From a checkpoint of a small multi-label audio tagger.
Model: 6.16M parameters, log mel input.
Rows from block 9 of a small multi-label audio tagger, named by matrix and row number. Rows with one number belong to one neuron. Each number is 50 + 12 x the weight over its row's rms, rounded and kept within 0 to 99. All counts start at 0. After the name is the row's rms in percent of the matrix's.
After each neuron's rows are labels from the 100 clips, of 14976, where the neuron reaches its highest value: "peak on" is the class under the peak. Only what is clearly more common there than usual is listed. The data: synthesized solo parts of chorales (CocoChorales).
# fc1: first MLP up (model.blocks.9.ff1.fc1.weight, 512x128), inputs 0-63
# fc2: first MLP down (model.blocks.9.ff1.fc2.weight, 128x512, transposed), outputs 0-63

fc1.71 082:53 73 70 53 36 50 44 26 51 34 46 38 48 43 53 26 51 60 53 59 56 39 65 43 63 57 54 44 70 51 47 57 56 39 49 32 42 55 64 18 48 74 56 54 70 22 64 48 46 46 33 43 41 27 49 42 48 54 57 48 46 34 36 66
fc2.71 082:36 64 26 46 67 46 60 63 51 73 50 29 61 55 54 55 62 27 46 50 61 42 29 51 57 51 55 41 28 57 52 37 54 56 34 46 34 27 42 64 48 43 59 38 44 66 57 64 40 48 74 55 71 55 58 33 56 45 31 50 44 78 48 46
peak on: F#4

fc1.151 103:44 71 55 64 46 40 55 54 56 41 59 58 47 42 53 54 45 42 57 57 51 48 32 54 35 49 38 39 63 31 48 56 51 58 34 52 37 53 36 57 47 29 30 65 56 44 52 47 55 46 46 58 45 52 58 36 72 35 45 20 36 28 41 53
fc2.151 096:33 48 63 47 48 46 45 40 43 54 24 47 26 45 67 55 56 49 44 47 50 48 38 56 52 62 28 15 28 45 43 36 58 65 32 76 46 62 55 37 50 56 53 46 46 49 57 36 80 66 51 59 77 57 63 69 68 67 58 48 56 63 59 46
peak on: D4

fc1.382 100:49 45 47 47 55 34 37 43 57 52 39 61 46 58 75 64 42 29 38 69 71 56 70 44 59 57 41 49 51 61 42 45 52 41 63 42 60 50 48 45 52 28 79 63 51 33 45 28 36 46 66 67 33 51 55 62 46 54 51 67 55 45 42 25
fc2.382 091:55 67 58 67 47 48 51 25 53 67 63 51 48 39 46 52 38 51 59 29 39 39 38 35 35 35 47 63 54 46 52 64 45 60 74 60 38 55 67 56 48 56 36 53 44 51 57 72 46 49 20 41 47 45 47 65 31 58 46 39 32 65 61 65
peak on: F4; C#3

fc1.241 128:35 15 58 44 44 41 61 62 60 43 64 62 42 64 44 64 42 39 75 43 48 53 39 42 38 36 61 37 43 64 34 42 62 51 47 60 50 42 41 64 51 49 56 54 40 66 60 51 47 44 45 52 46 69 44 49 52 57 33 51 77 60 44 29
fc2.241 129:36 49 59 49 50 60 52 44 71 65 59 47 52 51 59 35 23 55 60 45 61 52 42 59 57 30 44 23 44 35 57 23 47 71 49 83 48 60 75 66 51 41 49 64 71 61 44 51 43 13 53 44 38 55 41 58 64 60 47 53 43 57 44 62
peak on: D4

fc1.200 087:51 57 37 37 42 64 57 68 29 31 38 24 39 67 54 53 52 54 41 57 67 32 72 44 44 45 38 67 54 38 49 55 51 60 64 49 52 42 47 49 37 44 68 57 55 59 55 64 51 51 57 65 36 57 33 42 47 56 29 73 61 55 41 70
fc2.200 089:45 55 44 52 49 48 64 63 77 42 37 25 48 31 48 33 64 55 54 66 53 58 42 50 65 62 43 38 54 49 50 69 46 51 45 36 47 34 48 44 41 58 45 48 43 68 56 39 58 27 52 51 61 39 64 57 46 45 65 36 50 45 44 71
peak on: B3

fc1.96 085:47 46 54 54 28 39 41 26 19 45 57 54 47 63 40 36 47 61 36 31 51 43 46 47 23 36 47 56 48 51 35 41 74 42 55 68 44 57 52 35 83 32 51 68 67 29 53 42 43 49 40 60 69 51 56 47 60 45 26 69 58 37 62 72
fc2.96 085:25 48 44 58 46 45 41 52 59 47 57 46 33 39 59 40 55 50 75 60 56 44 53 50 53 62 36 42 36 34 50 61 44 37 45 68 53 52 53 42 51 73 53 47 62 55 48 49 44 37 49 50 22 68 59 63 27 43 76 67 50 41 45 60
peak on: C#5

fc1.116 100:49 43 61 34 27 58 38 59 62 50 61 53 44 54 46 39 40 69 39 60 52 71 56 23 50 49 73 62 31 67 37 60 77 41 48 56 55 41 57 64 59 51 60 56 47 32 52 36 32 40 42 32 30 37 41 37 57 41 64 30 61 40 39 56
fc2.116 100:32 69 70 63 55 38 37 61 19 37 54 65 44 41 55 56 53 37 47 36 77 52 63 74 52 48 45 35 70 57 59 57 31 34 57 69 31 44 37 23 55 40 57 50 50 59 74 51 42 56 61 27 64 33 59 46 61 49 38 59 34 66 53 50
peak on: F#4; G#3

fc1.353 098:46 50 66 56 22 32 55 40 41 53 55 49 42 40 54 50 68 70 71 31 36 46 61 42 54 56 50 40 48 56 55 24 47 53 56 51 59 60 53 62 29 41 49 43 38 30 61 22 76 34 38 73 34 39 69 54 52 47 36 52 59 37 69 50
fc2.353 101:56 51 41 46 67 66 52 37 56 52 55 49 69 29 47 52 49 54 52 72 49 52 34 58 51 59 53 49 56 30 49 50 49 53 61 52 40 46 49 33 48 48 41 45 40 43 36 51 33 39 64 38 59 57 45 46 52 42 60 59 60 59 46 47
peak on: F4

fc1.8 078:59 44 56 63 48 45 29 38 41 61 45 31 56 55 30 54 54 65 58 63 66 65 70 40 44 54 63 35 60 36 45 28 31 45 36 65 38 55 58 59 48 57 53 59 50 53 26 58 56 46 46 52 43 47 44 53 43 42 57 58 75 51 64 46
fc2.8 075:40 63 31 62 57 38 65 53 43 50 31 38 69 36 55 35 28 55 60 61 76 57 30 45 45 27 52 81 41 60 69 51 36 48 55 64 53 53 63 53 41 36 40 55 45 37 63 42 73 53 61 55 48 46 63 49 70 48 59 52 37 61 45 52
peak on: F4

fc1.213 126:36 40 66 54 31 56 42 61 62 47 48 41 51 75 48 50 50 52 60 61 41 40 39 47 55 22 50 45 44 61 57 19 39 55 46 43 26 32 37 31 56 55 48 53 62 58 50 44 63 50 56 51 44 47 63 42 67 67 53 28 59 49 68 36
fc2.213 141:58 26 59 47 44 57 63 63 76 50 60 69 27 29 73 45 41 64 70 45 32 57 37 73 43 44 67 58 44 76 54 43 50 54 60 59 58 50 35 49 28 38 42 69 51 65 45 41 59 31 54 55 49 47 24 50 58 42 46 34 62 52 53 49
peak on: A5

fc1.18 111:35 32 41 41 31 60 37 51 52 41 58 56 39 37 59 49 39 46 82 64 53 55 54 50 31 48 31 50 44 50 46 38 42 68 65 50 42 56 53 52 55 44 45 56 71 43 42 47 46 52 60 59 44 69 32 61 30 50 39 55 73 54 59 55
fc2.18 131:50 40 56 51 46 74 58 64 42 43 49 46 43 62 45 57 48 52 52 62 63 58 56 68 40 33 51 49 56 47 59 36 60 60 43 68 63 54 54 57 47 55 58 65 92 64 55 62 69 48 23 26 56 58 65 44 64 70 42 52 31 48 58 51
peak on: D4

fc1.167 100:48 38 63 46 49 44 50 56 42 40 46 68 37 58 41 53 37 40 55 41 36 74 62 61 30 47 50 37 60 56 45 42 48 25 66 36 54 55 67 63 55 71 64 53 52 44 61 55 36 61 80 75 32 56 68 49 55 52 56 44 68 63 58 41
fc2.167 094:55 58 47 53 43 62 31 40 55 29 51 60 57 47 52 37 54 59 68 81 44 60 42 50 57 36 44 43 33 61 56 62 47 70 51 45 70 60 35 25 59 45 40 44 55 55 52 55 60 43 43 51 71 66 46 55 39 30 37 51 36 45 56 64
peak on: D4

fc1.348 090:47 62 65 31 49 49 57 73 42 69 44 35 63 78 52 37 50 60 40 40 62 46 35 46 44 46 47 45 57 64 38 55 44 35 32 47 38 51 65 44 40 29 49 19 45 52 67 54 41 36 42 34 61 45 80 41 43 68 82 44 62 71 73 47
fc2.348 084:58 47 53 59 42 61 38 49 47 54 47 43 55 43 41 18 45 54 48 52 36 42 31 52 76 63 58 84 56 43 59 24 45 62 63 26 59 45 64 76 56 27 66 55 52 39 56 49 47 65 45 46 56 48 54 42 53 41 40 50 49 49 45 36
peak on: G5

fc1.388 096:50 34 57 49 58 48 47 54 62 54 50 44 74 37 30 23 57 36 54 49 64 35 70 47 67 37 51 62 65 61 65 39 63 47 52 51 61 45 42 53 47 49 59 64 46 48 62 40 31 36 36 58 41 51 62 51 64 53 60 54 76 75 55 43
fc2.388 102:42 62 61 33 56 69 33 66 76 64 55 75 53 61 30 57 63 44 60 55 39 55 48 46 42 48 33 48 41 48 40 57 71 68 57 68 53 51 49 47 63 57 65 45 57 59 49 55 37 39 60 40 61 51 48 67 63 40 55 52 46 33 23 31
peak on: E5

fc1.507 102:64 37 68 50 46 50 51 31 53 48 68 41 43 65 64 44 71 57 53 55 55 50 23 54 25 74 38 49 44 42 42 53 58 51 46 75 56 44 65 56 51 56 52 59 58 24 71 41 76 33 62 69 44 70 32 55 55 58 44 51 46 54 35 57
fc2.507 103:52 61 39 48 48 48 60 49 39 46 47 32 58 35 61 30 52 41 40 51 30 67 63 44 60 52 46 40 49 54 39 57 53 73 28 45 69 40 73 61 72 57 52 44 51 66 37 65 46 30 62 39 51 54 55 49 51 28 37 78 35 63 51 47
peak on: D4; E3

fc1.16 093:54 49 56 67 52 46 52 71 56 61 54 36 52 64 43 36 44 48 43 56 49 33 46 55 37 37 48 31 56 66 65 57 49 22 44 48 37 71 55 55 63 44 50 36 46 46 20 50 53 55 31 38 54 34 36 59 60 28 45 64 73 64 70 28
fc2.16 101:44 37 51 56 40 56 44 67 59 58 32 38 60 44 41 34 55 55 73 43 42 46 52 33 54 47 51 58 49 60 40 52 46 51 37 60 62 50 55 57 41 40 38 56 46 62 51 35 43 50 71 46 46 84 52 42 66 38 55 43 59 27 34 59
peak on: G5

fc1.99 076:42 53 70 51 42 30 72 64 30 54 52 58 63 42 34 33 35 31 42 57 57 49 47 40 52 36 51 22 37 49 57 60 56 25 39 50 52 32 33 54 66 38 53 64 35 41 56 42 39 54 50 44 63 30 37 58 74 43 65 48 47 75 37 54
fc2.99 069:38 19 55 45 65 69 56 51 69 37 42 46 43 50 61 57 36 77 56 49 43 57 51 65 64 75 52 59 73 66 69 51 58 45 54 48 31 62 52 28 53 56 60 58 66 64 51 51 64 35 55 19 36 60 55 40 48 45 48 48 53 41 80 49
peak on: A5

fc1.125 101:53 49 48 27 51 24 31 35 42 64 52 53 57 40 49 52 48 70 33 45 61 62 78 31 58 39 44 49 25 56 39 43 26 40 52 53 57 68 33 55 40 40 52 40 31 41 53 84 28 62 36 45 45 40 62 65 45 64 60 53 63 58 63 56
fc2.125 090:41 37 62 68 60 68 53 41 59 60 57 65 55 65 68 54 54 41 66 42 38 49 41 66 39 70 45 63 42 47 43 55 63 48 61 53 52 69 69 50 49 37 51 40 42 44 51 51 61 45 41 58 49 51 41 52 31 50 37 59 36 55 36 66
peak on: F4

fc1.449 108:63 39 63 42 39 50 53 64 51 37 42 56 70 56 45 53 59 46 54 49 54 36 53 51 64 53 64 61 62 45 70 75 67 30 25 66 60 37 48 36 55 78 47 58 55 67 55 47 46 59 58 56 48 49 49 39 59 35 67 50 41 59 36 55
fc2.449 112:36 48 40 59 40 53 43 59 62 40 55 30 47 62 43 45 39 48 39 58 54 48 74 54 63 38 43 37 52 56 63 56 64 70 62 63 72 63 20 54 48 51 64 70 35 51 54 59 52 46 37 50 16 51 49 61 27 69 32 40 37 47 65 59
peak on: B3

fc1.393 093:68 35 55 49 23 37 56 44 58 60 46 54 58 45 32 42 58 26 60 43 66 38 67 57 56 21 40 50 58 70 55 41 51 43 49 60 43 34 55 26 58 33 53 40 57 50 48 62 63 60 52 63 41 36 39 41 49 64 65 44 46 65 39 39
fc2.393 085:50 52 39 47 45 61 47 52 62 43 60 62 45 59 67 63 29 58 47 36 36 50 37 39 39 39 38 35 52 54 55 64 43 48 67 25 68 55 55 62 51 47 38 50 41 54 62 79 23 59 43 43 68 42 43 55 50 69 60 51 49 32 30 56
peak on: A5

fc1.218 114:36 78 44 61 35 68 53 28 38 66 50 60 47 41 45 48 63 49 48 61 47 60 38 65 52 52 26 64 54 48 42 35 60 38 42 54 37 57 46 40 29 47 67 51 45 44 43 78 65 50 40 44 54 49 48 62 47 82 44 58 63 49 47 50
fc2.218 115:36 75 30 50 54 60 63 31 25 35 59 42 59 36 44 50 46 40 36 46 60 37 63 55 66 33 33 54 29 56 46 52 38 49 44 46 52 60 44 62 40 53 42 72 54 49 54 68 66 47 67 44 57 26 53 45 43 75 73 53 62 45 71 56
peak on: E4

fc1.343 104:42 61 59 64 51 59 71 39 51 56 75 43 36 38 48 57 25 43 42 52 52 56 63 38 60 58 51 61 64 67 54 51 45 37 52 39 43 35 45 52 59 79 33 53 56 51 43 72 67 50 30 63 65 49 57 45 53 40 36 53 51 56 40 58
fc2.343 102:52 70 64 37 58 67 53 71 40 51 36 46 42 69 65 63 69 49 52 47 61 36 65 65 60 61 66 31 50 43 46 73 65 44 34 49 66 62 47 46 37 46 26 36 45 54 65 53 57 51 53 40 78 47 44 38 36 45 58 44 45 65 47 77
peak on: F#4

fc1.194 095:52 54 30 77 62 37 45 44 60 41 54 56 56 37 60 45 47 62 49 62 51 23 58 53 51 45 37 43 46 47 47 63 65 36 43 49 53 49 51 59 56 49 56 53 66 44 59 51 54 39 44 71 60 54 28 65 53 60 60 76 76 53 40 25
fc2.194 101:56 41 46 40 60 67 81 57 39 61 63 54 49 42 57 42 65 46 49 27 46 61 53 62 67 29 61 58 49 63 54 60 73 44 46 43 47 52 76 55 50 56 41 71 42 41 53 60 40 66 64 47 50 44 50 32 38 48 55 69 59 50 69 67
peak on: E4

fc1.6 093:58 61 32 62 43 54 51 57 38 45 66 42 49 67 39 56 30 71 47 44 60 34 50 28 61 50 34 63 48 53 30 65 55 55 52 36 67 61 46 74 77 50 51 61 47 41 60 80 63 59 42 44 62 59 52 26 79 47 61 28 55 49 72 52
fc2.6 097:41 38 71 31 55 45 59 46 59 46 48 62 59 50 55 47 62 40 35 45 54 75 61 73 44 45 79 48 51 56 44 67 66 56 42 45 54 60 73 60 50 72 54 61 67 58 52 37 38 48 34 27 40 27 45 60 40 48 69 57 50 40 36 41
peak on: C#5

fc1.481 106:31 42 64 53 40 63 43 52 53 61 61 47 55 43 43 42 53 56 31 34 29 71 57 67 54 43 59 53 45 76 50 21 60 27 60 42 61 41 37 55 72 52 51 70 56 43 64 44 35 25 65 52 82 48 44 37 61 49 54 54 44 75 47 58
fc2.481 098:58 41 81 51 42 56 59 42 41 44 57 72 45 57 51 54 60 37 51 59 40 56 45 57 53 47 58 19 60 63 37 62 65 46 44 42 59 69 64 41 39 69 56 38 53 58 40 52 58 48 34 38 66 54 20 61 33 64 76 43 57 50 57 56
peak on: A5

fc1.216 116:47 38 85 51 53 72 43 58 40 48 53 43 47 45 50 46 58 46 59 42 42 40 54 32 51 61 70 55 47 49 54 51 63 46 44 47 34 35 39 45 30 41 22 46 49 48 42 66 70 37 51 33 66 46 48 39 39 54 39 52 53 61 49 75
fc2.216 112:50 60 50 58 49 54 67 45 80 71 65 59 46 48 60 54 57 74 52 44 47 34 59 46 46 59 52 20 74 59 46 69 49 62 55 71 52 34 61 35 66 57 41 54 53 49 70 32 50 46 49 24 54 39 29 51 60 56 46 48 34 66 52 60
peak on: A5; A4

fc1.156 088:67 66 55 39 43 40 48 74 53 41 41 59 57 38 48 40 48 40 35 52 30 32 65 50 67 34 54 49 50 38 47 56 51 44 34 33 26 50 42 52 49 56 23 52 53 49 50 68 39 52 53 39 55 43 32 35 40 34 50 61 40 62 69 58
fc2.156 089:61 36 48 55 40 43 47 34 55 47 46 36 49 74 52 41 47 73 67 56 79 68 67 39 48 55 31 29 76 45 69 24 64 60 46 39 58 54 59 53 34 50 71 48 50 56 57 35 39 55 55 64 57 46 57 49 45 55 48 52 63 48 37 45
peak on: B3

fc1.384 114:49 60 43 46 22 44 29 26 53 70 44 50 43 51 67 42 54 46 50 66 55 60 55 42 61 39 45 46 36 41 43 45 44 48 34 43 53 54 42 66 56 38 39 56 46 45 70 57 66 37 44 63 49 44 57 46 45 54 77 53 47 58 62 47
fc2.384 108:49 78 64 55 47 41 59 40 29 67 58 60 48 68 41 46 33 46 50 51 60 46 36 78 48 74 50 67 67 24 43 35 67 63 71 48 43 50 61 59 36 36 47 43 49 16 45 41 57 64 37 55 52 48 37 65 43 49 57 59 40 63 56 49
peak on: F4

fc1.303 101:39 57 56 61 45 47 22 41 29 46 41 52 47 60 56 49 48 39 58 49 38 40 69 29 58 55 62 36 51 39 44 30 45 45 37 61 43 31 30 49 49 57 51 46 30 50 59 62 34 35 57 55 19 59 44 44 58 49 56 39 43 63 46 46
fc2.303 106:44 52 58 39 42 53 49 28 55 59 72 41 54 42 66 59 61 52 39 57 49 57 42 55 70 58 50 72 64 50 56 46 59 57 50 51 61 43 40 32 41 30 41 57 62 41 61 32 62 73 25 66 43 29 47 56 50 57 38 43 28 52 36 54
peak on: F#4; C#3

fc1.352 090:43 62 59 33 77 74 74 40 34 63 36 75 58 54 50 57 64 49 35 41 53 48 31 64 56 72 43 45 61 52 34 42 45 41 37 60 67 65 54 69 40 70 62 40 44 78 36 34 59 52 34 55 53 31 58 62 45 46 72 40 38 53 40 38
fc2.352 089:68 56 55 50 49 44 40 71 65 45 57 44 46 54 42 20 47 50 61 54 37 50 64 39 47 50 55 70 25 62 65 62 44 58 71 44 53 59 51 45 37 34 50 74 60 27 40 69 55 75 65 49 42 57 36 24 50 50 38 42 48 52 60 53
peak on: C#5

fc1.395 083:44 57 56 51 44 46 25 39 32 49 38 50 40 42 48 46 45 39 42 51 57 40 57 40 50 49 60 56 47 21 54 41 51 43 47 33 46 60 52 55 48 40 44 52 46 36 75 73 45 33 33 77 47 59 55 63 52 33 34 76 58 47 54 29
fc2.395 079:37 52 34 49 41 26 73 44 74 71 51 44 49 28 54 40 43 60 60 69 54 54 31 60 55 50 49 52 50 52 44 40 58 68 58 47 43 15 53 41 58 65 55 59 41 39 57 28 62 54 55 41 41 51 43 67 37 30 72 58 41 72 53 71
peak on: F4

fc1.188 102:38 35 49 67 43 51 52 27 69 60 59 35 34 57 49 39 70 65 60 28 53 55 61 56 42 59 49 42 48 44 67 34 49 68 60 43 41 50 70 55 52 50 62 44 56 73 39 53 64 38 66 50 35 55 52 58 65 41 37 58 63 44 34 74
fc2.188 122:73 62 53 45 58 66 46 69 49 35 55 49 45 58 40 41 45 51 52 66 45 45 54 45 44 63 53 29 50 54 51 70 50 54 42 72 54 41 28 52 36 53 58 28 66 46 60 49 65 55 52 33 36 49 49 44 76 66 46 55 50 68 40 35
peak on: D4

fc1.292 103:49 50 37 74 73 51 50 74 60 52 63 41 59 41 27 20 50 54 52 37 45 55 59 56 39 39 61 43 58 44 45 53 35 50 47 64 46 70 50 33 70 42 61 31 57 26 49 54 40 39 49 39 35 53 60 52 54 46 44 61 68 68 52 63
fc2.292 088:56 44 68 37 52 57 58 56 46 54 47 45 38 78 30 50 54 42 71 31 27 65 40 62 47 45 43 59 38 73 50 44 71 54 27 41 54 39 36 44 57 54 60 44 61 63 81 38 34 54 58 28 47 58 54 37 34 65 44 49 59 48 43 43
peak on: E5

fc1.371 081:46 48 52 55 43 47 47 38 52 58 25 48 63 38 40 59 63 48 49 33 48 44 44 53 54 71 32 53 36 59 56 35 44 47 37 50 58 51 50 57 45 43 42 48 57 61 38 65 54 49 70 74 30 22 35 36 53 60 45 73 26 54 37 37
fc2.371 076:55 45 42 64 50 44 36 57 54 43 64 34 73 59 68 57 47 49 43 61 67 67 59 39 50 41 54 47 47 62 47 74 59 59 70 50 53 54 52 40 49 58 61 46 40 40 54 57 49 59 46 40 64 62 46 73 56 69 44 70 78 42 76 53
peak on: E4

fc1.287 103:37 43 40 66 52 58 51 73 64 27 63 46 50 37 52 52 78 43 60 51 38 51 51 58 67 39 45 28 67 49 69 49 50 51 42 51 50 36 25 64 52 58 33 42 50 48 43 44 22 40 71 49 31 33 51 42 37 50 61 61 69 52 33 60
fc2.287 096:60 56 64 33 30 28 40 62 63 48 54 45 86 49 57 40 51 26 40 64 65 29 54 52 78 50 35 62 42 55 66 43 59 61 58 25 39 56 48 61 44 56 55 45 54 59 32 43 61 48 32 54 44 36 67 62 34 41 42 35 40 47 44 48
peak on: B3

fc1.50 127:51 53 68 61 57 40 60 67 53 47 40 65 39 77 53 54 30 44 39 42 56 44 63 61 46 34 57 57 39 56 24 44 59 44 32 79 61 73 50 61 46 68 48 55 57 39 77 72 29 48 33 65 55 36 51 42 52 46 51 35 39 65 68 42
fc2.50 139:63 58 71 55 55 53 63 53 68 55 38 52 32 52 48 45 39 52 52 55 45 50 61 52 42 66 43 38 49 80 49 50 52 50 41 57 43 51 28 50 33 60 56 54 63 54 46 44 59 67 52 29 50 32 53 49 73 61 62 61 52 51 52 39
peak on: F#4

fc1.101 091:43 48 58 27 48 57 65 54 31 55 45 47 67 21 26 44 62 57 29 29 49 20 69 57 55 54 55 66 50 47 53 31 31 32 34 33 50 63 43 43 45 57 30 43 47 47 66 46 35 51 40 47 63 40 36 40 37 43 60 60 52 60 42 66
fc2.101 089:40 69 57 69 42 45 40 55 75 44 58 42 36 72 65 35 38 23 57 52 42 66 51 19 48 40 42 16 62 59 58 68 69 58 51 50 53 35 57 54 37 35 60 53 47 71 35 41 86 57 61 44 42 61 68 55 49 50 40 40 49 47 45 45
peak on: B3

fc1.339 078:47 42 49 35 48 38 63 69 73 51 58 38 49 36 23 69 58 58 44 33 55 32 53 39 47 19 65 56 36 62 63 38 57 49 43 39 31 40 66 50 48 31 57 43 58 68 58 24 65 41 45 55 49 42 33 52 54 49 49 47 44 68 36 49
fc2.339 078:52 45 47 48 42 64 42 63 51 43 39 64 60 59 69 49 57 49 50 36 23 41 51 51 43 52 74 54 67 35 43 60 43 40 67 58 39 18 61 41 50 43 44 55 30 55 54 30 32 31 45 46 54 46 39 54 64 49 60 43 49 17 62 65
peak on: A5

fc1.7 095:52 31 59 48 45 50 59 47 32 61 54 47 52 47 51 38 51 73 41 58 54 40 43 49 46 43 63 31 50 54 54 66 52 47 45 48 58 55 72 58 61 65 62 72 57 49 50 57 37 42 21 58 46 52 40 58 40 43 38 64 38 44 74 73
fc2.7 083:22 60 37 57 37 38 55 64 48 37 68 51 68 59 56 69 75 38 58 39 41 27 61 50 36 50 52 67 57 62 32 41 51 43 42 78 21 42 53 45 69 45 43 31 49 58 41 43 57 59 47 33 64 36 61 32 67 35 62 46 52 55 32 50
peak on: C#5

fc1.256 113:56 30 58 75 63 64 42 78 38 54 53 31 61 81 70 46 65 49 62 40 70 47 46 38 54 59 35 39 50 66 51 49 67 54 48 58 59 53 41 62 49 30 46 48 76 31 49 51 59 42 47 62 46 61 49 41 40 44 69 35 46 33 48 53
fc2.256 106:36 63 40 24 52 54 67 37 64 48 60 64 57 42 33 56 55 48 40 48 44 69 42 37 70 61 61 53 42 39 39 75 46 79 53 46 69 19 63 83 49 50 36 59 31 47 49 35 55 64 36 51 51 53 33 60 55 36 54 46 49 22 42 42
peak on: G#3

fc1.245 097:50 54 46 58 47 35 65 71 36 58 50 58 45 48 52 59 40 49 33 54 66 52 47 50 66 45 66 41 47 63 58 66 56 40 45 74 26 47 43 61 46 66 38 64 35 43 51 63 53 56 47 48 32 28 48 40 63 58 62 20 56 47 35 35
fc2.245 100:59 33 56 40 38 50 33 56 41 30 63 45 36 37 67 39 49 41 36 59 61 32 47 44 63 52 61 61 17 64 25 63 36 48 47 60 41 50 25 43 69 61 64 65 48 61 74 40 39 41 56 40 62 45 50 37 41 41 52 41 35 61 44 56
peak on: F#4

fc1.427 098:45 28 56 26 37 67 61 36 53 55 43 35 62 45 57 55 63 47 74 60 51 66 30 56 51 23 59 45 64 56 55 50 63 68 53 57 65 53 58 41 26 63 38 33 50 46 34 57 58 70 26 57 59 55 46 63 44 31 63 45 57 74 40 49
fc2.427 098:23 57 35 67 46 44 34 52 61 32 46 41 56 55 67 36 63 58 33 35 50 25 48 44 51 50 62 50 60 42 31 31 57 46 67 49 43 57 42 67 71 51 53 57 31 36 47 56 57 56 68 41 30 58 52 43 33 48 38 55 40 48 57 48
peak on: E4

fc1.33 101:79 50 49 65 42 36 52 31 33 69 50 50 49 42 55 37 38 61 30 20 57 38 79 38 36 67 50 54 33 46 30 46 40 48 43 50 57 50 64 47 49 42 68 56 64 70 46 35 43 43 35 50 57 65 43 52 43 36 52 40 66 59 36 41
fc2.33 095:59 47 77 34 70 52 56 76 65 50 57 36 27 46 47 54 61 38 67 65 67 36 43 42 48 45 52 54 24 61 52 55 48 42 73 42 49 50 37 41 43 39 55 27 38 26 47 56 53 49 74 39 62 40 43 38 42 63 36 61 41 50 46 47
peak on: G#3

fc1.273 092:44 70 43 29 55 48 62 60 55 37 67 58 60 69 21 29 17 46 51 56 38 66 41 59 44 46 50 61 46 42 41 37 59 47 51 70 46 38 68 56 62 51 55 60 67 41 52 26 59 36 56 44 60 46 63 38 56 50 46 26 65 58 46 57
fc2.273 086:43 53 69 58 74 41 32 54 22 49 45 57 55 51 49 50 67 46 60 63 53 66 37 37 48 56 43 41 39 34 67 59 45 51 65 39 58 53 45 58 55 53 52 42 72 67 41 58 53 44 61 46 41 32 34 38 47 43 37 59 29 55 74 39
peak on: D4

fc1.340 100:54 64 55 46 53 68 67 56 66 69 41 40 43 47 26 57 55 54 55 48 39 32 61 38 69 35 49 50 33 49 69 35 46 44 52 79 50 39 42 65 47 61 41 54 34 52 66 41 59 19 56 60 51 54 36 32 57 41 35 46 61 55 60 59
fc2.340 103:50 45 44 49 31 35 53 55 68 33 53 63 50 45 75 68 37 58 36 82 49 56 50 49 90 60 49 38 67 74 47 64 60 59 36 69 61 63 47 48 47 37 36 48 43 54 43 45 42 41 43 39 48 54 53 68 47 66 52 48 56 40 60 32
peak on: A5; B3

fc1.131 126:48 47 54 40 30 47 59 56 62 52 65 59 55 71 37 45 62 48 50 46 58 38 38 45 68 47 43 48 58 66 42 60 61 66 44 55 50 45 47 29 37 74 57 60 33 74 53 58 37 35 43 41 31 43 55 44 31 60 40 68 74 65 44 67
fc2.131 120:40 60 50 33 68 71 48 57 57 43 51 39 57 61 51 44 51 60 68 50 34 23 54 42 61 57 41 51 63 35 58 39 74 50 67 48 38 42 44 66 45 66 66 52 46 47 42 73 40 59 52 35 41 11 50 65 31 46 48 54 48 37 63 48
peak on: E5